config.yaml
arch: "vit"
model: "image classifier"
dataset: "stained colorectal tissue patches (NCT-CRC-HE-100K)"
train_examples: 90422
image_size: 64
crop_scale_min: 1
horizontal_flip: true
translate: 0.12
targets: ["tissue"]
num_classes: 9
norm: "layernorm"
norm_position: "pre"
activation: "relu"
mlp_ratio: 6
head_dim: 16
fused_qkv: true
bias: "all"
qk_norm: true
parallel_block: false
inner_norm: false
moe: "top_k"
num_experts: 8
moe_every: 2
expert_mlp_ratio: 1
experts_per_token: 2
shared_expert: false
patch_size: [8, 8]
conv_stem: false
layers: 10
width: 128
positions: "learned"
pooling: "class_token"
loss: "cross_entropy"
residual_init: "none"
optimizer: "soap"
beta2: 0.99
lr: 0.0048
beta1: 0.9
shampoo_beta: 0.95
eps: 1e-08
precondition_frequency: 32
max_precond_dim: 1536
one_sided: false
adamw_lr_other_params: 0.0016
grad_clip: 1.0
ema_decay: 0.999
steps: 9000
batch_size: 384
epochs: 38.2
lr_schedule: "cosine_restarts"
final_lr_fraction: 0.1
warmup_steps: 270
weight_decay: 0.04
adamw_weight_decay_other_params: 0.01
Rows from block 5 of a small image classifier, named by matrix and row number. Rows with one number within an expert belong to one neuron, the router's apart. Each number is 128 + 24 x the weight over its row's rms, rounded and kept within 0 to 255. All counts start at 0. Numbers have three digits each. After the name is the row's rms in percent of the matrix's.
After each expert's rows are labels from the 100 images, of 14848, where the router gives the expert most weight on average: "responds to" is what is common among them. Only what is clearly more common there than usual is listed. The data: stained colorectal tissue patches (NCT-CRC-HE-100K).
# router: router (model.blocks.5.mlp.router.weight, 8x128, trained with AdamW), inputs 0-127
# up: expert up (model.blocks.5.mlp.up, 8x128x128), inputs 0-127
# down: expert down (model.blocks.5.mlp.down, 8x128x128, transposed), outputs 0-127

# expert 4
router.4 075:086104068101134151146097114117075129134133128144133092184126103122131121133101127093141124156111107096094138101123148157112095122157127129151169109115117128102089111112169153145130149130127124150117149152150179118124085109127160128175114138126136140106096132118168136132124125142170134129127145129153124139115095088097133143124176160145161158108087164089138180120155163133115125138100
up.8 105:119088146186166145106109130144159136158120115138100125153121121124149097116141135074096131101101113132142174147167159155121106160138121127122108059138115123167129140114102150126142160136145102145114129086116114128131134156111168117148146131130122157113137135076103140104147077124119103166144111142081124133119182096137128129140165132152116072156128084130117107122156142141156108133099
down.8 099:142105152177100129168153119131093143140125094123137144129153120125114077165114127135133113090143130144119126103104126123153137107099142135159146151136115118123133086103136105099154094102101157129177115160102123128155111107168123112179114179145099133180125136122114160137138135102208133151135157115088125138134126162109139113101111103120113163129172117164097155128118087112087131134118
up.9 099:095135153121129145091093123142127182114162137113143149151112178125192154125130084133120110128101101106112149129142135176124148114146120143141176097129150127143103119154135103133148147127137060097119148122118092117124113134082072110097101126170124097100130145152121147159119104122163084124132143174126151078139119131161129158114125128111111150114149168130137131122147139153089144139146
down.9 103:158143100111150117145135120122172111131120134105116126121129099107120177220143118148115078116096118107137148119135158128076159108126191098161147111101137135161129126133145153110121084111112139129105120130131123131165158141088137166146131150130119116126133122134152138111131166121149169076106135115141116104068127124082165173132099102100107111116104108109114132143115141154127104132135
up.10 105:163109098130080122166105161144144098138128129124155147153079120095108144141148115130136121179131123093138144162113144113140084123115153110124082159125144090111085125102129166140117139150071095143116116169135135148139111152114096142112124171128102163142119109111112112140086135139145086161124126121101102089127128166088139149106153089104130138097118144162143176116114108129152137148090
down.10 106:059101122133108112118093141147128141146102102116112128121114106091160097070140093142071112109133112113116150140125098091168077128178152096136081134119102124167083114124160168139140114154106144138119149130138166148127149126135120145132173122112184142156122141129119136131143083124118107127081094133139135143149088123093152124111168121130141152147128136131140134135101147156118120106102
up.11 094:172122145121103157127143119165106159100127138128127115141143104149087107142138082155157142097120130129100120158157139106111136132148139148124125111149151090117120153137130111104119155158150152181104151154108137164151142143153091153118140125091109105073121091100105094140143131184098111128145106097114175085173151145102127163169116126123128130165136125123121086096124123121142067146127
down.11 093:123145102129118139157093077132193123115130104140125134135170134112112077121169137171123120151078111133123152135129155153097197161138078125172101127137151098119116093144113118151090120137118110123150146099135146092116110108165151143134097128174140164125181111093115133114153132140132090139149131146089110120139125103128125136111160148110120119129101133123121129172081143108113159123117
up.12 115:128149128098161115146102128131139136184116117153126106111144152123135115110164093119148044121111147117176109120136153128081158146107076123132152150108134094098122162114129111121130129165143119133112129157117143082135153113146102129102100096161112113159130096150114108149144131133153152122131093114131128119149081112113123135095174160124123090118091167151134125119089106149163074107120
down.12 113:102108120118166113105121147131142119038123144139108175140139154134151093116158135133134126147131132156132123100131119098114095135092162176127164093125124133132149123113095135114110148139134128146156113142122083162138110196152158140127083134100095129168113112100123130086100139126129133128167118108131111079105113165103077166105127169100128141126132141141152153157155143102136115141130
up.13 114:154153117150105149175082136165132152160173143145159153115124125102123082152153108104158117164148123136124117119166135104118127084168109101134178134098148129123135101155110129121130117097119138122155145116118112114163096155117143152121113109144105126150104090150093124120135132114145149083151092152151175137131140151125121168070101116121138076180140118110142161109138106157097153109141
down.13 119:122103150127166118165168134105131120124131134086118123048136138116155169060120102124123126145137150125118094122105152119128148081136106149143109095132128172147094171130100117066139122174093122153118141137134138153154161133111124120159190132128117138170131073120135125109106129137150141105111085105111141134123102150154101130154117132108154167143160125143138135149109097133116118138137
responds to: tissue: tumour epithelium; tissue: cancer-associated stroma

# expert 6
router.6 100:095112110105135167135093165121106109115076120165123104138151153080144100151089158162137122127137110115109115152113120159110126115135140088108148174113106093138131149119146117089098120161145117152180143146169127112113124121102152123133122123099099133105156162142139128104075145138167152131134118106154149157110099128132097111138185127116178102152114146102123102182098163129142125112126
up.8 103:116124124114145120178112127141139133084123123141110112123126103159121124104091115194113089173124129138149127132142123155110088135104144104081152116170077068169097132103124115121118133098124138113157105101132137158095144127115131146135114129139162141155169123118103151112097147100134105121163118099140148145150114113155133109128150126112137119125170170148140123147082074204127128109134
down.8 096:097103082134120129121138147114104140173135152136132115107141135098152126150141137167098087141132095079133093143115132130140168138203102125134107162138117152102162124131094166108147124145121140146168135169136167123104148144114162103118115122136115080129159137148147138116121122165109128170117133116101134104122122147139158127125132077129156145093150194076112116167134153090124132136105
up.9 096:081129132178144115114142113147148123109117132118125136058149153116125109141133107147144156150142160172127095131123140120147106124117135097110110106099118099123129137130090114079133136137149090127159156072123131123115150099121136156151120100118112132168118150118093152090113080131135121166163143131119118118151101106102122113105128131100127067131164156132154129087145109180188132095090
down.9 092:111132140126124143122056160125106109128143138111114161080184146148105082125118126155083093114142148133082083093135179140172121115124116144123154116129109106112124116107132132110115142117150138106122134110151107152170130138110131139105152153123099146149115134122082106098116139132127118140163145158106132138151102148103148167136188098164116115096147149141144117178165105085158119131118
up.10 087:142094090127110145136153131167160121113122097162147094131114137134161140108145117147094123143141107137089109115130159136154133099114126111125111168141104096141114109130140154130162129111120163091174105134160146164166126138126136147130112159065115133113121134104157144137119155139111129097128152118207140128136132180122125106122140076157131114079105181095135125113154093132117141153180
down.10 089:133093106145119155165124071102179105180119150089067111152129097102128162160125159121146100117108170150116074139125084156118127130104095134134168110161158174102108138123137142130127168134107104169114126136122161120130119139158137075109126133116096127158124102118097133151114129154128107095143075130109127152116111157124122125132124120147141133109145157122114159142130151148136170107131
up.11 100:099114132130114096132122155124136092110138158117168148095072086114113113133120100124129126125137149164122129177092152106135146137121133128169135118157115136165103093154163137130151123146095129184148135177147097052156073117121150137116118122090111130122179135096109136130143100160134133161120159123122148135120171110092119133100097132139095157129133168111125142146172137139138134132152
down.11 093:093141145093138115134096153105145100151115115152155093141143149101135118135145132137116096128155123110146164121112133092187110113171129100114122104085165112162150116155081190131161133122103125124150097099135129113095152170118097115093130139124130124116139114166124152128177124138117125111130086134147135100150096120168090100151166109115134120119080109116159134103100142122168163168129
up.12 116:168121146118158109127150142096098150128145161117132157180146152123130147149116124091121089142147128136114118143115133138141118121147144090154147141104143096118106132165104129094135167144099142111122094160099144135138107116160129133105167141068085123152119157152126154132115155112107120127143144148123110158116149113135169137122195084128160104108113135081096074143151144100083120160170
down.12 110:141119137158159128174129099155140136109134086127126145162082138148136178123103159143106090160123165149143105129129160133140102168147149112116112107165132060134155109114134119107114134133166124104107131109110185153134114144118171121161127120114109126125076110138125110119078124104094156143089151163110096160135141128138138110131158109111121135142099100100154126133115130161159153083088
up.13 104:144149166117120124096108165134138111081151103129108135122086087113115142127178135153131158146105183154155148138118171117164143137139125177103114121129091138143182149118118106098139125112122116161141112114104143144144100124158125114135110120145126116143115123135105143077148122129098082126087117130107167168103132166138169092121133109144143135143103065141119077096082142120117114117137
down.13 100:139116135112127137174144070116134108112127138096133105122098082147137091140113138094168130098130122176154109103131126146128163159156150146168137096128143135128140129097107137159162175137147104157123100152167118100132144142139165135106150124089147105146132114118161121136137092102127123095168090184145113124106138145115133133153081115138097149121208125121120127162114149121157137129159
responds to: tissue: debris; tissue: normal colon mucosa

# expert 5
router.5 119:166154128088159112119139120124120123166135137101166155121076115131116136100112140101145132131098156146159126151130127118105145109104155144149138090142108122119142110163141140146124086123132096068107123133125101157115080144103095150128185123146096177138089121130175175103143120127137159115141111097155161118128151125142095112113099132155103162164165088172152142122145118102132120128162
up.8 080:123153155116110141134159142112119144126157135151092103094168107107100150167142095126089118112162135122124113103120106101130144153173106093169135134157088168119083117112100129081139089158092122154152151135145119106131115126154148123123115103093164155128164121124094100122077117111120166127104142102114121140125128082143111088122108169128114101146142120113150049129141136137116147148129
down.8 082:128087135132136042100102112139127161081097093087126115161111120134161127068164168158126138101146145115134133127094108121139126148129170103084115096102154124180140133137154140109098132103147140123091127126114141138160099146156122146148163141121106131121138113168105144129131133131134141117135095141121092100145127158093134116138117096187122125133150097145134133106158107145172144108155
up.9 108:111105102156083095154143148117134143136129092119101110112121165144102162113157129144081111117156112181126148135102127131105096137103136174104136128186151127171120096148107151099132168101136157148091112106092152175142115124135119131121140119144130125132112116118160120128110128116141136154181085139164111148142164155133106092106075122114082121131133088133106108099123097151141108127168
down.9 108:094131134097085164137140114124133125098169160135126160107119159143124131106157117132153110096081163104111130116146099121111127125108149084154104102136136099137142135135072092105131105114146139146097135105160131157152121097085160101160154124162166160107111124154123062124150138134108113105119181112099144154128148123144133145131114083097103100139095106142171124145139133116111127096085
up.10 095:119139084124089160179123117067102109162114173111120121128074136135134122137129136108134163098146132118108163162121136142123135141113134108142163149143113093130165154135160115122145123068117065149133099138156187114171140146099138086157131105105143121156137156080141157120117159122141131123141138146182133150117128114139165095119140127114091129145133148128148120128140171158132123132148
down.10 085:117121149119134143101131132146164146146087166136106112106128131114126157185111126112183135127148141133118078110092136129131140128139152108142149147118103137119151122119091145169150180135082070148124118131142128171133174086139101120126120132148141099099130113149092112113147144122141110100127114078145142115135119126122157124148092116183130193133062121123140132154090106117126161156123
up.11 097:164125126127139120157167135161135121124127159129125146135129141143116115121149161124083101106188132111130106101161126100145135155121109111161175152120123171149105126121131094069150139108112129143098129088097137173089109123168119143102136130150123161180145165110161086119094165121119117111142115111126133115108115122101154123166113107099097107097095099155140067137130102106166119128123
down.11 102:112117099130116074147091093138107160160144142128093078103142153191134151115108146110149155145106144126115140134133118150141124107130169103116116107167171137107101128131094099109089133111121148113179151116106119152132139100102135150111177144113109132106108107147159128148103133072096125116148133126091148158151143098136114145086137115142097170139181138184115128105141116137149129109128
up.12 115:133125136151150162119122158132095147182108085130131091133086105120124108129096130127143149127136170096145116129117123107110127085149085161139142080189143150098141152161151150100093142130102134110140157144143174095142166110099147096138115107151147142159133063142143116153096088163136118123109125120126166140133117124139125098142178128133133129159094156111146125147098112153146127147158
down.12 105:122140111063148109116099135117087130080163105113120131161122128080087092170142137122170120134145148108130126073141107144157117123142120140125144154135143126159126120130132154133139141150070109145096106155090141105136148131138113146150125133113152095106089129142176091129132126143123104122069145168136172174104094096140126091177142176155138141129135140125132132118117119116164135134120
up.13 088:137146108136137112117114160137147129106132145140117131147152151142181118143128148143164127124114119153136150154126165086116137093105143116129114141146122130094093178107162091124130127146069118048162133139164106115104160120124142157139121123085074146092125121156112143144098142106183100114103111135118124147111066117175097094126132128130129126145130077121118136131081128123118133127164
down.13 097:187147135091144141110141119143125099157100107095144112162144111133136147131139129134116133093128089101153142108105113152127082116111087146124185151131142148167155132120125113131158110127145131105149164143121194112115141143128110156162116143106107139117125103159093140085113097142116125112141148162117137101113100135167096147123121144163049139164120124153169089123144120165118152110105
responds to: tissue: debris

# expert 7
router.7 093:139107128113118132137167097091087104169167155098121112102167098189092146129113146104141097125153158120110143105174125111102098175149105126124118121098095121101155102156101078154138127134139155114083129138139135110123128098164141119144086153149163145149151103161126115123169123167118133124109121103137132110175148150100118136129085142143098113150109120147144188113123127125137111145118
up.8 081:117130124110109082190158116170109168069121100115116154123142182113135107126123149100123107138137146126134109126153161127100066136116127109129128113127183147127131144124117145160146132104121100142169119142138105132077181120124116100109128148135157145115114150093120151175127125155106124130110102133116101136110127132151121129129111090158143092095125137151159068125159097116108107169164
down.8 092:154134120133083104119148114103128130127120110161112134131139168118148137111144141109164150137092154124130140116105155091096113171105105152144143137142100123116134123123110104139147092143086116129144180141149142117147098131116088107132136097127110133120110152171135064131129125158161144131121136073119132159133158121134117116172142095101083165157117154145189155128115057092170131120146
up.9 114:170102156156100174157142110132088128147127103121133129111142107105092138124100108131106134125126092098147094148130103117125115147138137069138099182115105091167135140130105115118130150121136141117125067150163134173129147112133175157144108155107123151116123144129093124073127111173149151124112162115128106133158071099147155127149166136150146152137107146129086149137092135115097139105147
down.9 115:152094139103079136122125147158126128113146120137137153122138150093141117127129097127134125162103158126111120139159109093125124105111108174143129115144163094111132087098108087130156133191138098150117113157157157140126120133101143151128168155131164093107097097153153133120131138116134077139160107072104113124121134162191142148161097122135104115126099112136093090122162150170118139159100
up.10 081:121143138120129089131123110147120172120138134159134145147119156086124121152098121149165104122148160142122123110133125129112115132129120104110153100112145130102105154100123213088114152116113109161136113082163105143117167122150090103094121093092116142128099121162144135150151140192115160119141137137103080147136143080162132128179126113159147118095136138096096114145116115103180136144115
down.10 086:120143141113133124186135170165099158140148161113142130126123121136161118113138122115122118143104137144144147139112137109060131135112091125160160168105098139186127117177131130102138154191159125141114108096102103117126078132084098160135093143108102150130149131150157101133129124088164118135074148089128126148153116161138117145093100152132111154139114152083136121132121127154119101124116
up.11 099:126121123117083132151112076127142086076120117114141104111070136149148131128142150143125139132132150133120142096122138127156107074144182174108138141124150163148144121178117115146165099116124135123158101112108133107117113130141064121120116075142145148136130161122121140152148112106110100139147116118129108119160093169120103094135122097178108126153127112114116181094102107090098150120158
down.11 103:140140110155124157105141110148124140137123130110138142121128125126138165121080136130128103150174120141151103138140178139175195129129174147197141123086121142104120116098119110160105128151164161138121162087125155162162130143112120133108115163129100118096127069153121118175070115084120146140113141149131120131134104107175101140123147099124126114132159130111142122172136133116164119154131
up.12 091:119157098130141105108130117137154106125153157113108118138179158150157129098111180140161130114122112121076122110122111110151095150138125090102134138112109171136075126120131138090132134123090140117146109112179085129108131109124147136133106090072135111151131159162130079143112174140120119122121142147142134111108105158099121149130135126176187143122169125165141131174164109127107155159143
down.12 103:106122094065117149124130168116131122149084138085110085153106132161143133132091065099075128155108152127108082141086162101113151092139121127168124117107127151119160138115144141098114087105142122135113165114156132122139161095126159090087133150142113123103127125134132074137123159151140121137099122130094146110128115108126149137123171134163073112123144126112130153143120129121116096150153
up.13 093:112145124120073129109089118096174149151172089147138148128111190156107125099137126092167136107148122095136116141135082148154128130119092142137143127131132166110110142149129159115100078128153177130133124113157090137091164149119069161119151114186146128116104116134158107106132137131131107107121099104103100119156170122135127179104107118128143126122134093144108107164123112136122132148115
down.13 095:151134138147113111127142138115164110130146117129135091119144135156138065135101129155090168142138084093200126171106072161115136154102088129137137110114140093100147124173169128155160140178072139143136146104112122121153164161120141132116166101123121114155102105143112153101121122117106139112095139144134159074116113121138143155155103130141116149137121129141132142127114121123129113184127
responds to: tissue: smooth muscle; tissue: debris

# expert 0
router.0 081:112094132134115183144130150121111081129119140145080080120139085142115120123116124146143120098126125101133144106161118139117089135102140151083137151127104098137161132175148142139168141080152151163128125162162191131116137131163161131138105149099119165097118123143157178114112108145141122150135125089135152144128110101104127118142157167128162109127089137087125148098112149112158099137086
up.8 108:183097132092141124160109150127107104155175094112112133131114141155153149157156098140117093117123109127124147091118112129097162144137146119105122163138096114137158153129119078147107189134072148131088102128071147105124134102098127117147136139160104164105121152102128161112124124098121120093132136169095129131125132155135110139098111162104101139142167086145159134110131182115137109141124
down.8 110:149163144106113118098147106133096162165095136153155122107115121112163113065130142121073093120105169172092108132104100108122143154070085143141108138104113130150178134115103116099118112159134121134096132083153098124154146136156123114143143172109152139135094124125120129143088175118120138115127115143134134116136145121131160156106115107155128149068150123100140136154140138122095146088108
up.9 103:106149118115081125150133117107131170097115116122145132163141130128173133150122114150145169166133112108111129129137137133139166079112165137152086108158112142137142100143093115132138114135126138156093156112132120164147108129109139080177081125132123118156113172072103093129111121090095115134114140091158189114151177130104167133121089092148120131151106141150137114126099150134133157147103
down.9 092:094118139125168129165136117118133091083122098141155099145108158086101166085137151116153113146114124124145170115147146175123172117146124132101118091131128153117123123150121155115079126126160102140158139138154114087112135110154122143146108104137095160132133152152090110125089147136173120110171076086123116137135127115108127138132138123140112128157117145086153156156096128101129127129208
up.10 080:158100097103132116113115118133137145092075120121110143165159117120121121108119100108120093110184113145128105126149122117106154093129124144087136146151112144108126076109117137153115115179176088074185116098130138168086131160105147161106153122131146138091109144124135128153133103088125113096131133146131139094090163152111140127097160115131128110107144140132145098126144099177139108117085
down.10 079:119152127132127101176088128111164135149122092119106139135153108131152116141145130170116143118121127146124116122075129114162144105106122107152100086161114150183162166111129119094121116131149128146155131120105076163129113104136125096126174102115149180162114143105125117125146122094116101136114100079132143156133177093130119149112084110137173107117123136185117093120178150120107105126134
up.11 110:108156139166128153141123147104090163123120125144142128150155161153074123173110106134100101136099148105143142067118150105142143134120102182143117153137156110123138114095068147107119144100147111143130079144100135140111175078150138152116094146147107108129158146107152144161114148149145122133128140157088092114128120121096104167130109116119169136124165086128101124128113124169130161133149
down.11 107:171133130134131137133127101103113114110131178151133152097095109123113139116103155123154108121152134134109162122113139162120138131128127158156090110120123124096117108131117140121159119153135176098145146123131164115120161084148173108129091105172150114145102079111142129135158125126108108114145115109117145155111157153149156145124103158091104096071155146132080057136122138121144121148203
up.12 115:091091158145093117072129127099153137158100099123138184129125117172117128098103111087080118102160136126125157140126129137135131115095131143153144156165147107153136116186147165113104138148125113157119122081134132091119138099125148162120144125151179106113158152127109134123137111098138082111104059139099154130156130150091118125117170131134152112116126128102139106146121112158159139140106
down.12 110:110156125153143170124156097140126120147147145124125143117170155101113096176093143135141128156134121124143126137108100117167102134101091165146107115180131133115139138153136116166159129121156139098166158167142149150088129143110129149112100143105111103165081104162155161111123123098101136108116130153117138129108120095113124076107145171145116130198113151155139107137136133171116079113099
up.13 077:111124162127142147159170125153168153123177109096153114093122146128104099134095131128123089125106129123144122148141129110079097094095109139122117104141155120126088088089135131090155170101120115092148140098135140069116124148114095119125103094118139123110136183099158121145100102099137124107153139170162112141140142185134118161108139138125143119116146145131125111136158135156093184153121
down.13 081:135149126099158130100138143112129120126109127159166152119078118116153110138152137120147135095118138107143149115074142105142149132155141118107117139106126125131130114129184102152179118137139144127158176142111168151117130125110114102165071124113150115087130127091134168123158121097129165116086113144108108150128098182134108094155141114108138163102100137133141163117149131156094173095191
responds to: tissue: debris; tissue: smooth muscle

# expert 3
router.3 112:102091152167113140113084172132155131125133133144096121128127110103129132152162132170112107121110124098124103100092108102165122120140136112108124141169137128164118123130135102061130175131122151155162101138109174104168135123125133093121132154099159142148154111140089128166138097134093108155146160117073147145138083131114127179134168141095143119128106171098105154134118135152118140115102
up.8 110:145146127106125111094158136107134179145144121126131108124144104148129130121183104138107129130135121122153146096135137091177128181125146137137120127146120121120130111124106099130121161145136093088134132120093120127152161114125113116142081118136155145153135095098088156111188132127159168145107110092095125138155187101075098164083070102133147132132160148170140147143148138137091122125123
down.8 114:139086087112135202174115103147119102116153098126123118132131163121121093125135108163144114116129121154115111099143151177141121121138119127160128111100138127127155118123155106117131149113147132173093146082081109127151120143137115120139155130179158131108098097100070133117129180133104097121142100088156093156122085110153151097099126144127115115114124123103113128146086176124134101153136
up.9 093:117097107139091118130102125161118137109165100148140151139122095123075114125171098093066120115142137161164118117132132128139107135123111124139137146085118101124129129080135136134122114185117149113076195119122146100101115120145100113164113096149146109157111132156102143166153146138092132127157084152116129104104164141130145119150127125103133185111153162119102117098151136108097117129165
down.9 092:107092100128160139146128170125089154156145116163156131139109180130161140131116157118101169136173157147089132115136155167163124093176129109136127106135113159087084152110116148070142143117110173119150102148136145114103133126137137079165111130161090118161115128130112153111154123157103135141140102129126093117136136130157101123100135105120162131142100108180155125162112150096110128127124
up.10 103:115120089156178160098098116088141122114133138141137102120128134159115149134137160114159118116139118127149094179068135142094129111108111104126164145100141172160104121157146137115137100168126105147179111162144121097130083146075105131097131135161119071133147126155147161147108142125106167165096129116131114125146134134099158126116136127107126109151111110103153127106091137086113147097162
down.10 107:105110150131099135128152186177101111123163134140132143189129139099119117119147120092137130116092166110127154171149143155126139108158117141108109073135112098163132124127134172148120096093071128140118112109136132153113102157114134108158130118148155152095075132087122144078130111175136130139149107095167146133146128161178144145133139137140117138145112101098168110138146148150122130137112
up.11 086:115107123165193171134167166132146165164121106116141124124134146077112136143141115134127121109170112129105103179105145115140121167133129082164113136141115105107163138114102131075102123144110184139164129053124149160115103149172109136156099121102133110148158123119142104145162113137132136099138139130135145104109131128139116097159079119136123139133176117122124134108126117125159126157152
down.11 093:124122113153127114167087130123128132121131128170157171080150096130138154133095120092130072159132094122137155136134167124102115139175113123131132138132113119103115101141102156152165141138128125106105161135118125147116135103095159102134108109124100149079115130146172113097069175148140120139098082120185161125132141120111135142166152138121150097114156162104122156160127130155075138128116
up.12 084:114093119135135120121124117119124159135152137133151111127114120109168120083107149199088142130139138135125124102110120135135144123110132143163133140124161159131127127138081130113154129157136159148119097139173126066113100083145077135102123133129110110161080153126096156095151130113107117138086154080164126135132192172122139138134114137120145128130153178127120121094170100147161106161145
down.12 089:094144146115143118097097112121137108114124135159131139128178128160154162117133105128088112165127101123108148134156133099159112155126126115127122088127135110132114158118128103120103114150135120117149140123143169103147124160109139117150122154099141156127123154122162139122106119107073094133172097092106156169082130171169112118121157084067070131158126092138143107135116147165104157133077
up.13 077:127152079116159097103137158136112125131119159128139107170139140134176151121146085122073129172118117136126110112112095143141169100107127147146127116110096149121120129116160150116147157129093162115108162139116166185136126165136101173171138128113118121145089087092161104156139091148172114127114152101131146117126141129136143154116123132137134172165178152107135116133147125175110145143158
down.13 087:125125165128148096126136118101134155126141113097122156125174123147095122125135194093139114173126125142134118130127086159147147160115115139133149145106122146163085095134170078111102109144083102119123153147093141114088096101125101145123102121165119144114105122126101114095146142125123107116128112140131137163174102139114173073146140140143085130131107129119116106158110171172090152160154
responds to: tissue: mucus

# expert 1
router.1 103:108146130139142079128154117167141125109142095135133158141144146136108139120128137105139153132143168146124167118136142132122160150144138158112116115111134109123141139107124135153161132136131112129106159140091093106113167128150145075088103110115155064140142149107091102130160180135135096144093095184161076120096149165122163086179091119133102156125117137117124096107101130100147116112106
up.8 098:129145132111136148118082162143134161135109095121161152118122115099169118165108114151122163108117142134111152116106151162135113114131109151123109138086146161171147135105122116124136134075117122121141112136121112136140133128129082127043135083112128155140122104112132109128105108135100110142164117137136113064106160148067128134107081153101136143149167155168104107140127160135095095163130
down.8 111:151133165148103138149120087141087122107136123098122138122089084101152123119144147130100128174097178060140146114151106118073161106133149151140132138147120113147139121170132065137119110138127135096160136140134154109083133146100086132117131118123131092088152167138140089123109135120124128126122159134113127137132145159137118150142160130116147074149111147068138156148123089151117159123111
up.9 101:112089100103112118165108139136104100154137134152137113122122129109100096165161153097114101138165165134109100131124126099135166170127105158136145113135116125175145103089097127133137150142102144144131145116122175123150113134107117110100087197115182134099153108114110149089134117143114135113122111096105118105141163129087169120132158146153100158140139196152126153086131130152130142106119
down.9 100:138154162150102111089145115174154184107091101156147104115145122123100108087141112145105167080143113145146170101108112145168115112123163109084145130128133109109125163161115115128128115110115146152114105157123138107139116108126108144121133148142139114132100147109084109136127097146112159135088117118103159135104073170157139130140106110092171165142091122111139139112109084098146151089143
up.10 089:122098084129153113158159145136174147159152146135170148160093128134127160127080153088132152122141092143133119129091141143103087142127080141156123098097119131141079140120157163117126145083112125142118137097137118111130147138155116141089144103129135088151140110148154103140137128160121160112131146124111128134139165140118131103129116103139171114123143205161135092126110142103100146173177
down.10 094:114127115162119135124110130109100134135154104119120157069152102100102101097143153141092116131120141151127115150145080136106186112186143166127090132141121141116164127130076136174131111149172116114098147179159102139099092110125111151109153148155136106137118126156085126119147137146124107160107120154168104113143121140131164131142092128136122161143146098129115131162167155128155169140093
up.11 118:208150169112166101120174119136140098115150106119119108109110116128129117066144135132153134102101111141136145106101176137109134129106151110102142082162130098118150143156104132157089102107165149099116093147137094129104143099119142158106099099150093155120100134112120153123138118119145141105129146132125115072096169130153144137073099143129119160117138123172139101127151121097119138135141
down.11 109:122131154160131146151140116122103123159133107143157101151123139124120092127108105150121155119106125139145122160138093112128141132107049107125087057135113130151121129108143132140137126085123090128111099116117120091111080136108176086125166085092156142122125102156170115114136146147092119147112088139128136136076128107131137117154135135124144097123131074128175093145141122093105100102099
up.12 084:126102137149086115093177142130144152088136146139133133084111152140101087080111135116130156094105102135150136136111105141146147109122139126134129171172121095130138127125085140130117077163143135128099135148118128100120120105112105173132093148139102155138160105128088131136110166134059114135155125142108122133126102107143138101085163136130085135119131146131167110173158083102151081139119
down.12 093:120158097106090122141145115166140146136167125133119103158111149108124123102089116118121101124122144162130079134111105173133162143139137121083115099100130124136110157117170105131145142143154125134160097139120113149130137118104171178138136105110123124132101116130175107172106099145157116083114112103150142181158133164137110132136147128126140125164130114172045140091102160110129125167129
up.13 085:191140114117172117136113146092138128184133137104195165122116152074140133139106115144155113098106158133167106130134126128146098125167143097146146148153106150104136105109139155123128126119122126130117114110082134114162107161153115118126155145141123173135123086170151186149108133124120157105143155140096126102164162113126118135135135129094135120168162092154104113130142129096099123138171
down.13 092:119123105169126152112146135088086154142120138149194158150109141158125181103134107145113156111099144131086138138096144138144139134164157124137108167085159086082153114102170146138110089113141117141146155139149135138125131139137110092137144123127124085121131094143150145154168136165133135088147140131144103125125107133098094146142127115172113136092108111190129151105140114111107094160149
responds to: tissue: tumour epithelium